config.toml
translate = 0.06
method = "moco_v3"
norm_position = "pre"
mlp_ratio = 4
parallel_block = false
experts_per_token = 2
layers = 8
projector_out = 128
target_momentum = 0.99
residual_init = "scaled_by_depth"
beta2 = 0.99
warmup_steps = 190
Rows from block 3 of a small self-supervised image encoder, named by matrix and row number. Rows with one number within an expert belong to one neuron, the router's apart. Each number is 500 + 40 x the weight over its row's rms, rounded and kept within 0 to 999. All counts start at 0. Numbers have three digits each.
After each expert's rows are labels from the 100 images, of 14976, where the router gives the expert most weight on average: "colour at peak" is the nearest of a few named colours to the mean colour under the peak. Only what is clearly more common there than usual is listed. The data: photos of arthropod specimens (BIOSCAN-5M).
# router: router (model.blocks.3.mlp.router.weight, 32x192), inputs 96-191
# up: expert up (model.blocks.3.mlp.up, 32x192x192), inputs 96-191
# down: expert down (model.blocks.3.mlp.down, 32x192x192, transposed), outputs 96-191

# expert 23
router.23:429530505443481539513510499518537538535514461452530553539494529452482501597530568416516469495495550444495464508492447470473447449512548461400558536476457536538481512513486559498487451449494503530487549480516500496477498539481495442535493454549539493487471477436460526463535465510453452569
up.1:515476520440519518507509457518468478494492496500565506487464513485507554447480441473569454512433463457447566522535476543528438535431482521519475487514542552544445409473492475620535472435480462522553410446561473465523547451489467490522508504489474537478426445544494505476476487438452444493
down.1:471489416464522496493531556544632472512519519481482609534449493473493444501540488553445497470483531519549455513490531458498476510582539498562530469479514494528501498481503430479459489549507491556494558507452573552449473601506466557504523491537569508524490542475481511514556541474602527460
up.3:570489559484539525608492489480453504555490415581491450495415501463502522469473440465538452527422496468504584596485463570452484468395508516530493457483510480509491404494507514560533546455478508438513448460545456490532509466509546501503515515453494529532435476525486461473461450484460463508
down.3:476522444544527483512508574536490488449519423528501440528456430548469392529500549506494444501531533428377501563547523529541511500559561495450487498516465502498564584546493459499504527558544554498482592568412503541457499521530491509475417537502516453521527524496451504504523542510510522517
up.10:511528517473559490544483484492446496514465438550498409478440513487514508421453439467518462506424497482551537531499430537476479503401483510529514471470486480511516372485541487561500576490510490487533417516529478509492514455510541478508499490462467507491449483548485454507482455456470472488
down.10:442484476551525521491533533502551460433516398533453475545495459527424451554540480546513477512508553455412542510565547508509490522527554481476499453514495523508529561547459452499487448468496535479452603505420464504449522507571442495487402509543541454513506492501458467474544517519527537552
up.11:552521551513524536558496490524462485547528545549475504484511484494542501407506505496455508548450448502508537500500467574466448509474468467497465522508498479455443503457524504487556540489477522459492446469539455434523453439489646486472514475451513521495472496541476493512494407501505431460
down.11:504518403546542491509496501545422522508512471470539425461483436511554573507492487471512459431510618544524457449469528516502525518442466550488561511450596507466543474467479505466533568489487515474447485534526506484481541462483539490535530523512451500447488484470583416505435488543505481542
up.18:520523553467536531594501453517481521589507389548507470472469523451488479421484448511472476511437490505476543515534498511444465473438425508516502502531510487523536483487515484513516568448523530472523426502532449478531528484487468485493503483469484513478426497577501417490430491458503478488
down.18:483523447576528408540439516539466524514531451462471442525456438556478430481522473538475486474514509481416482465544530523534537406589561468503477520536501496431522558531508509451589504545504570508442540527447499536446503552534463542528470520483508478578497535502488528510523528523527390541
up.21:535512518449551466495506476515462497523500480576499497425477533440483502439494457441494486503434450504521493534506460550483494469509467557501509483479502497527475472515526518516512541477505494487536448570503486504490535476499505496468523509460479540492432452531512473482466505449479482507
down.21:501491509552521510496437545509492561551537499530453492466499454536554561579485519527521543470515525503493494534469488575518569565524473562503518522486548523504554501552563548559556521505556522492446484552546476433510497409498552477526488553542501511464498523504590509498454458527476518568
up.22:519474479505599484511525447527491497560494456541543445475462520495541504476525453536500481507479516521472536549503459509438460515444464502526540511551482512545491477478517496553573523542575508456521569573524494486543514461516463464578432441460464524547473512493498468531486484488501485541
down.22:445478485531495443529487505474478517489456488543506413505522493559555424448567497596470510496507500436405407496449509519522524395531540471492511552551465507497428511536468459512570526551490482541559521511535440491500571518535505471551493473459458464520582507510484494510550506478472433537
colour at peak: white

# expert 6
router.6:429495459461476431496523433462418552493505513548492478500469480504529525516522532516547538447496496530533524506480555478532491509510479512448493570541503525513530519540505465510568483524553506505513570495524488462594546514428426456488561474499506465497554501444566526499480480531530511495
up.5:524540529398527503498499565455494494476508445476553499488473504429444497444401488471479442505447519509466476494475473525475447449502451555508461416518522478473488465479457439566435458445477481473521454504524464541432485530495517484425485520450475464444421513507445487482516546464486522521
down.5:503512446593468496498444497508470537537554497427542480532512519511473499511514472504558558462535524458532482533457498428531479537454461542527539509469495551504539496512500510494545411510543512549512423517560463504581400509468508421534509547587540566489505500465557473492578511541521545543
up.9:557551550434534512508484547498495407520491461520509519483485514399450474448492484407509499538472461508516502506467401493485458460478571529524457418473486476509493432465459468559498504426495434500551491467509422527450469506489525524470503532439496531469397481579478493498520480480470493514
down.9:556489482490463474461478490371476534552477492512493606529449529530503543577471497512503480482562454533487522509485477507480498559551514483524552462483512505471489591630473548491544513471499532436530538518471489531441513536483544468487509459457480509494500483503535463511463503562526487598
up.10:513569548464582536489524556499510440484502431494545479537475518429484450450443483483462424581467501533460488492449492567538500449464541489490434454494458493531468470453436428497499457453455440492585485511519487524450495525524523522479475537489553519485462482579419486521511530482459499515
down.10:546538449494483412484338474508522487422487504518445511504561548472407486430521464473540556526502516480467441475440489414476426482567564533506495515448513563502498518492484502517429419464535457515506549511542496523539507558491485471478502465602531590533469493465560494497528517533495501455
up.26:509533479405500491487491513501498428507495418541529507510471510420490497432462472466478452528420446531510499523500454469488507407500516485507434428488532472482498458473432454590455484452439421457590475411532494538479477559480539536460489541450516511481395484507461477518502536486486512480
down.26:490511570514502556475540507517524540553531511473540519429570545464456513593522540495500528531531489476518520520503486474420522538475442474507524538464523479499580544474526560466530573526432518480515515540486511500481471427428571447497456506422486477472541519456508476519494435461527546529
up.27:502558539450606482516551496493574426519492478563564498464530542431511419481469478493475479570469436501485514488485466495460499441397464484534437482523472419477467480454468455513470517471501459476571450506512500536493510577570502511440453509475489540461447508549448463478481562442464474546
down.27:523538530459463456454529555478507475470521514489516532516424432471471542523422520478544439452469411562510546546578458488527520555607491485519512551414505498469526471508532443545541468456521500464529405455498521506464518520498519552478510556458465508497426552500441480593467515424603459509
up.40:522533540450529538503511548504487398503518474545498484512499519459501487472477500426474479560477493510497510624510460530485505472449517518508427458493495487516481442447459478513448507482383460494571400467527473517453465494487524516453471587452493521448457473535456484508524498466475499473
down.40:570463508568497485501505553458472459471461468516465543495422505564558539538514499531508519498495562446492491519530528522517443503484570508498512399516497517518452515510476497524511543466529536534506502553531533483458535556572529515583531500497459505579558485497481496528526529473494458533
up.42:535568532435528528515494584521510435489546458508528508482489494386486439468464480495473406578502507538425485503495499509523460448499518506508452449500487475470498483490417437509521485447439471463589494487477484549491524494517528529428374542485510556496427493593413505500518498471492474549
down.42:471522462489499472545503542518500511442434526499529469546487514502479460509516421573494481508549526455539473543476557481509516439500477447565441523547410403498446476459496510480499437559513505554397520481563493486497499484462401483482513491514515509518451505468462463494487532520461505449
colour at peak: grey

# expert 8
router.8:533544537463467487499584556450514493510486491521445479534439574337499442517575563461493482538479488534553463488446533476474558458481473447529430517529518433450526542468581543492548499463473506481554459486475417461505498516540498541404487510500504476463464474499441533443447484496492562520
up.8:625500484479501504488491498513459580540493462497506467497467469550486605485492463448545463496442512484520553571558465518500481548496504546497536483503561560517487438493489479614513504457443541477507468439505497506462542444484495499502494506434538501499469494480532471500514496471496493503
down.8:502450568500508520506506559459482516502493555533472526536542476476517486526490535481506511537547447426460509489460517545428507553550515489514490531455442502447451559432501434499503445495511500463419527521439466483510468592542514502483507517473480519534480579420492495496453530495475525444
up.33:590453470421478470543468514512456567519484478524487472535484484529486531485432462401545478527483522445522522635531485498522533532528467544510507542523470513562447463471475472553481498501488498496489476409524529516473501509485431526470444493436481508549500522444473473585561499470537501317
down.33:500551481485574504517470486473481453464490461497541475516421489489512545512495483478524504450562447444571507510538541532509592520569517521477463504506499474459524534565499455482482540571481472490543443456569481456543524488438574504483552553495516531512474491510423491467464554480486503523
up.36:574525513504536469501496471509444502484445471469504454491480458486489548418421460481505488457543504460419541534501499514513470500484464546475599509535473589580485464471488475523491522480561526463479481496538487513471543457502437461520485439482493478535443508495574441448546481438489496497
down.36:459555486470495529437509502479553485470579536522437506478478501381510537508585541516486537442500402477564518476584494476483515484600532508461502517494535475403516467541515507510495542490492514498523483456425546492525502476492622482446495551497505513492407496482519485465476473444516522467
up.43:564528465499485478480506494522518504489453478484498427581497436548495521523444465452481462498456521438411507547481496504518462470405470556481521502573472592554465434442451489563504504491500556486454510388527434455498519434503438533532448520467483507503500506513475520469497532467460504504
down.43:519516478421511532484542538458543490551515538528485500563453501459533502505512539499493577455490503508556475532536479494605522523514558557476556530501471478486489450449494481534486525469471572513472485438489520420533484504509538508489563501428504536573412508517531501497483446431518455527
up.78:576487516460520506496485435517470515517490461523498448480439428498490598481477465391519437515419507485531575566522452569494468496488488545501539539492515556548504438486488489606494499502516490460502460496512517525476534400512487477504484484415492467496430524481561455509540435433492490462
down.78:404594494533522462488476558490529549559463519468478454558531558499541459587488523501501471491519500437448528493527527546542512509529525543551521491506453476479486452473579473484552370489448502451497494501453487522521517465537487539496519552482535537490535405545430627497492521537505477523
up.80:538482466474510488526484496424444540502459485534497454532477452609539512513479477491527425486464549449463504522577479506498478502498515533494554543541490523562493457438496462550537547526485552491472523432512468486488505481512489515502435503400416491534564513478494460519507521456504461476
down.80:496498452493464596532440510548582555502550499495481551493476447526480526525523556476465515533515465506493561528580470431474510495490504600481484526506478487527541515588484506430509491490515521501606487422499537415515478467462512463506465545595467533456473537482507483481452495471452552540
up.85:588498515470451502516456467517435526540454455463453423511487470553481522413437478432506460505477541489486542560468483515502481522503446558534569529470502505546498437435484480529495535510487494476471496454504509555481470478488417499559515466434453497512511488456538434582538479500507537437
down.85:467555498425558538442479464482551446514508503489471498480473511378501582498540537481529521453540435439578530446550497509478556463558552476425500528467473489441537503532494489461498516501505514485563462458457514492520502500507567484456509581488509537466411465472470464456482540454517506534
colour at peak: pink

# expert 24
router.24:583507425494448531442518506557553410513442443560480524557505546472465482470520526471509466528472444506509535537470536396502472539542497483540431516485524502479565527477529458493488499590444471495484542495510547525453507476507488445438500498447446484467464528527529517491508494558510527547
up.2:515588552447543425536556509465430504487477446518552452500440510476541513475466452458475424501513507465480543534559493580510474478474471451510396486549495502534439484519502479558532486514569507463527457491529428446470451455523455497424516481458505502523481480540424447493461487443424483481
down.2:494527523567500538534548498504555450521535480472500438476592534472495514510524511457524523553467517513509523416450512522535481503499480493502487416390491502474497501403484547468494495483417479500389575509516493464498451493471505473511553521528520511459452459520505545564478446507474503543
up.6:522563509470559497557515517492451478501513545514518422462477482474541443468463428511503467475490509480463539521526475524487451499491421508478489464532491540558489448464523469545525498461537510465569436488512476462501488454503412486519431497482497533457445491547428444481393515442463495457
down.6:450555491547522514463501469578499421499526509465459418466514481524437518501488447438535541473494578500498504435587480529460472455481475471494535516502511508501475488529472500490520496458490461555512474478510401573483520543518462446541479514518504487515602462517486479489489486486484543471
up.14:507608609468588427540542497442507475463479524535539450489491501476527518482442480512472456490500486447461518519552491587521464523450497534504470488506488523561468446495524495516515483425549488538528440520514461479518494495520368432477520504496533504457501468554478482478483474474459510440
down.14:421514484503539456525482499527488487471523518542499511457457485519502513584529498470493502479444545521551473431481505550475482544500477585465583470492504579521509553486523454477499446367482498488423497476491529494480505559539463507501512460493491514566515478477577540528427493550512555489
up.20:470578514454573429570531515470471426439473499511516475459476455512503450504467443512487453476516545417538459499539504531533477393406403508524460503507475492563475453518530486531518492453563522486525392520547512475455478501522433507431525507488533511474521466511397477501471449485477453442
down.20:487513426527514458561613481537530486485502489457526369519484504490500478498545533520547496486497524501428536459507566554522520521453539426505476457473460501509507485414442501496554495608505491581534508517487412529529496466525534480524499531524570472573475526544512514525595545505435505539
up.21:473609544442592457540519518482497506532516400506552479502490496491528470460448373511449429505509473493466511488535496595529468434507410465530410482527463509565478484486489461528550524503554492478552386502547490441481505490507425497467481497498560504444471504556437496517522491456491501462
down.21:454495470577479540537512482534522539467438524520511432497535506472558537479543512514500527476553505473494548371468525586482489552481484550551503487464461518475474459491479500499564536600475456534546539558540414613485456496517527466596518483521462474501464486515538454513490508499473541458
up.26:464521471490551505544540467475465522432513498488581456465493520493565495474491459512536429448535476452470538460542488568526480544455412486492515517489494577549520434493549518486520471507596509508505393556527507429481448492526372470526539475487474457471501488521517465504421494431448463369
down.26:553503495480497419557573559515429479468503594520506449516463496470465438511492555497524497487508454549435480551511521523548551509487469371500507482551465488561443485468491481524548519487523518527529479462515497470453445560445429521516518509456525512579475537516493492523480512529480494512
up.33:440527504484534483495534442476461491468416488498592452458487538454511527499520479423544425432413474433528523523547413534487455540410478493471535510443483493498526455520548464557502497488507468553527475560499453482507457454541461464500546487420471483531486422486485400485439513468400492502
down.33:588510536520470494431497615499573513525543510508518618518521458552449481532494500508510517543497492549486487536511503426598532498527480477506486475564538490486521547509512525505527500489512495493478455465467583480518489414468547522496427553554490531498513482494508587486502495476521577504
colour at peak: white

# expert 19
router.19:476579546443494480472481511532504491476513499445589536467557507475524513531440434514523433469423522506411495517492470499448509481540453548460456576478570483474504519513439514460480479509448483495495438446448457472458501467565439463577442542527525569486538530526484486536437574510509460506
up.0:458481499444599476467560516390451453503477473476512466522491513489600483442432491454482490480499487451534466472512437538531416484449580432505485495473470480521496446446479499534483570530514494471522480536498466473456509473547520471462557468439492469482496430534472481443463500459422511495
down.0:444466470592502495467544476518476493430428488488520464438463461560540565498454481492533493481543576481444504515430538540455525542490449542490479499530549518511444571453501513540521527528493491563442606494542444465425521541551453483528456436462482454524548519516529460493481460545538493509
up.1:488473530462538459469511487458438469494473493521488457514476497482530480467439509409492511498453505460512468482459368521507465451420505499500486510449470491488462371448444503536454546516486466477488490515553475498480532430520511476497561486423482498451455461554462473459530509460448486477
down.1:412482412518489491503495502502471488455513536596460486465438435488525534525563502517452484470505491522509493439516502434538537530522506459493485467495556503515485585495547450494478471582500476520459478466537512481494540460568506543491501451497490598545419448500524539523512499537465467385
up.2:461482487467526480484481467454452519477527498490458491486485470424491459439449535482410506498501466496537462521507479544533412402482372444507459547478473491525502463540453528496389510504498493501472462565529483485463469471493581463391531449442479481462411496509465477486514470449458465417
down.2:540474477522483511513560478493499534470503525586479497485520563499543507510494521508525488469481554479505468494514492593444418486525477534472483569547572502531483540553546550505492625419522558416518451535550533437454475518539492467521593461474548458515509502447485421505487517436481463460
up.4:541488524493516486517537516464353486510474536552440457461456484485524497437513524407494516511560506501563520522535472535490470455458527515503484475494489507518484443490491480597499620501537499452519522572523476497517468428494576491465509491432491494488470472523501498465542483479431513476
down.4:568499512484483502445468488471516477519520522491530465452565509474464533511446482513581431492416501467529480468501415492431487474486545488523448601456604522371494480544519493495488494459501462493567455508520490515534529481543481458447556504477481468482497494515464409510468508449493457490
up.5:492482494476471498496534476467462517496496529494448491495464487450511500436484501400441490499425484494518456541503460462443452414448465465489454487562509493485527478463471518484442516539480524477483438453537471449470443427485503469421477458412447468492455484514462490454479482433449496450
down.5:556481543519507446516525553503487515513485502552524465501436571573514511574457518531555481472503567491509468532538507573500439532496494531511492557518494496528469460525491503591498573476496509550483425508546487462503497488525461461505525466471539520540540468474507456514438501445456512520
up.7:431528486464482490467595506430480458445426555423504473562499510504534498512470444470547503448513485445471451524527504468548390475406499425546499526497463489501496440483533502521413474526543514503452491479507503474391529473538459471464508481463424507509503485489431509376441555501466462520
down.7:455444406566545500453492449473426476504441480460501433460482467490558550509478480481485492451484525462523475468400510460466516518460451478515520438469499495496471508482482484460453504577456521500482570523530495463486459513492525495525498435468458455469473479509547443523456488563451430492
up.9:582554491528473498563531471514495479547507552573531509502434443494469509487498528422511523542480477448523467526469474505521393519512450555486496448562494529490469480541445515564475560457459518457525474464595480519527483487472501442490493495480462590532417465533496457471544459503481470470
down.9:493559538488559532466549559507455510520493445497495486506525506583443483532423469490493480458475549513463483527454457581522485446497516519514472574458509490430509455545518525475467503465560459531569417518512486512529557468548430549489547559476537461459526555480502516539501501474569531526
colour at peak: white

# expert 14
router.14:528554407506480553478521515508462509586478474428469520512574478516484504500514529439616509491466535421508487532528538488505506510556481506497550498526555544470532552522515407437556527463555517482527551527454441510504535557452434468540569504506456473514554440459512479530501518513553471521
up.2:567551634472565467591590511482535474507484469550432524505487522498470511408404439515429491530468427521511532498526484533495469479489449484550464484512503459507424508494469495553497518454519504473506471448540470494536499488491505505453532454445491529495457546541404515496469467430503507446
down.2:490558460516516472461480532524540523520564443513502510540487545535545480490531502533477495595478462564461482499437427462496477438443552445518457531505465477511508548560511455468551543556462462512463522485485458473537527437461512508548382604501549515472553549569480543540566523509526501485
up.5:502487467501481440452497529479484456483581532557440515482431536511538498526485497504461534507450496555495472545484411472490500444460481432461467503521427455480502527504423527456505591528417510473444514458443493461510471430432586548490497507478518531491485529509465571506503504493503443490
down.5:483481497426439588450434462511478547441422511481520501473506495508522537493507465499538489568489480449571592474479448502488535586546529584542542582474499510437514455510560495570496527526504484542507533463507438506472495507482467499469489429482454524478488545498537396533513513393556509451
up.6:515506553500506465525490464473498450474483518624506482448470567441478426442466455521423496523515513499443492448419487475497501409458435476564476485471445399485493475496478497491524527512516502514469465483534462442505429517479506481484489519511516541461452509597422462485468465491481470482
down.6:484503440492520466517465491536453430496453440498538486497429450506511425479493532503459475505426448501506510501531474538478521479486514417528497538501457524519506531503538427482585426502450490558465497532449526528511466530493515541482375465432458496526564575525407487563469508428554470437
up.8:574579587482529443579530526484489518482537508561496509483446529452462488411442498521461498532439403569506498488491464534514466482508422494521437457502498439517440500479472448544494539471479477515490430450564499507521412505480551545448527552467522578485450515570426486526495468441507537443
down.8:490567503487499448476554535484521519460564529490498552543529536446563536527531483474505507552480448567488411507469482454512474522508537468522557513515471490454555505577527534466520536483557465534427454560543465514507480472494463565435461556487490532484430502565557600496540463512547512493
up.9:509544518424506445504512505465494498480554515554476493491481522427504451401430491497405488524485426592504468490483466491517467398500488478499395483480461438472471476511445464457503542514508478486454458439506500456530486465497494519446484511475466548437400514578458504513500488463496455461
down.9:448493499484512508465467467483392512470369388543495458498486474542589463447515526467438491458491501485462526520522497516500529503491583503513527572476422484483539507569532492518592522555518487515585595574482461570456550496476509484498455454439451496474546518495487456516508545464501512489
up.11:515523538444462497494517519474508474529489488546476479482424567469478433456455495521441484529509463521483471480449469479494474406496447433569468473494404400484498508465457469496498555506501457477501521480490465460567462437472516490474463499456489502470461496617452466515462468474498507481
down.11:467492444534545519518439460507479561489446464548570543492469427528505435427525537557494554505430498494531528478444514517509490488464509518577554528487510509500506488501489485489581427542499447555467463498517543558451457525521506520525458436497451509464522579489528504529487513485520483433
up.12:530512565408506494588556545429499498493504484527483489502487509418506494457447446495464501503496455535476511518509476486516484473481507427529429464499464457522492494491436449531493532511473483465454456450552488439499440488514510529415417489474469555449464496528346537509480484423472474451
down.12:523517431477528533480456488476493485544431515492546540526508512488483455555521568504335506497489473517533442479423447486499519506477463514524456494534484502538442461535458520451547448499460525540557562509496481536553456509503527473485461475490487532491539495451561479510511474505483511528
colour at peak: grey

# expert 27
router.27:441520445492421465449521515538484459453529521499510459502486504490543543518468504424536446525459487476543503497541414482464464506460460461399468542439479522467473469493421506513520441503462470472510452519461509478453474423461512477415423523531558438461484447482504542509509449515495504518
up.0:489478529462477474460489523534478470462561511537476516517513475453456515492435508467487527564455516501517490500500468498438512504455516483478510478448482469513517467406475480541520518483440534522499431511480473479576439461430507511441513588532528483485483514518526540621528330526528501518
down.0:460553528515430551522503513433529507441511483397500536495557437482444536519499516494511480526448517548457447496477529390513462489501544491500491546450488397492537460514470505508481461472521463500518514488471528513488435527473540513480487482537504531466485559479492483536532500503513522450
up.1:496527556466529478479529507552473504485514495492481470495460490439489551548415471466550453512424532505472495533529519553467541541481571499462516466456532485549505455444487501587528525447476529486492415506514463444545460464502505522435484578544543456467496462529492482594488394449487460508
down.1:463558511526481546500477460514492467474488485440486593519529521515428534513477453485494544610480511500484474475510517431480438481551489481507460504471538442461529482513422526427436464487481484537508545468457523507514524542505487466444490532519454523464438520496476479521508515525563494457
up.2:525489488527528478511510472546475494537563490555459506539447493518532481514489520505503536526468452524558486505447471556430574499540516487543501477512513486496507512557525562518492629560509553529469467531529472454617434488497607507468507490504520478467496494478533512545524413518518453538
down.2:540515511419491516541485479460466503532458464522507441481487505479465513446535483527545442497496492390505563498523455523457498511482528484480546463543524604566449443437493551519487527496469504490501517479568459486461545461442541484492434493405431497564509517474481466415518459450444536501
up.3:555489578472530546610501494473482530525504465552484514489480530505464466493479494545508524488537544550468548502454558504500455472541457553538536484540480475547513522508528510533510521465537539463505529504561482512518547552491491521483493515488475515512494561531480481502477517487524519495
down.3:533500509499493530550477488477459534551541456528514513547536542514495474389588452485498487530508459492491519448527390575458449506437541487451526493478552597491474577500515542534543493478442502447505512460585439470529501498484587465520485527492496511482523533498475503488514478493511534515
up.4:482484550469480485511534532604489434459514504511495485513545508441515502496449529509519451582453503472519511472493500492441509538435542445502497486464489480511516477406484506482509510423497480545520424557524501508555445454461483516457522582555538526514523463503504525549487377502460472509
down.4:444545469538463554555406516506480511449565464484486575571567467497436507522462485481494517565522493574463460519508538431538449474509492511527464494458490418504515477526407512528420447504482492508490511442458544504521482514448505509467482494593502545475443538477472527567501503542550529451
up.5:526478512541496489532480470459470579462474494576504508511488514547505547429475505526508537502505536552541454513460531583535541551492514575486517459510489471557502537524533498526497626459551517519448541561593480472556472505517461505463556506529454509550595473554533455525531444504497506428
down.5:575482525487491500460471488537463511528499502513487426509485539517504494414524523476532508497532516433508551504476460556503494481470493512491547514540508598517451479411494549538508520506404511497543485465556444529519541515428499456599438544456442507528518531443524452455532477484493559545
up.6:501471498458505489456562514509564447526547540505505501595506539411494504447497420492497561567440472476539438490497482509473427505453438522530503506488453525562471411408502527572550556471474566599544438479516548473526470550518521421470466525540517500510434520548491523530535499499489574473
down.6:422536464439373512445592475532513508494502455461522474539457518487495485515559501543458486492431501563457490440464537423511521487477501514454512495425412450497567555554530544497570516410531471446450519493460494464478465497465486518491514494495506436440492512591479447579504448483484491477
colour at peak: white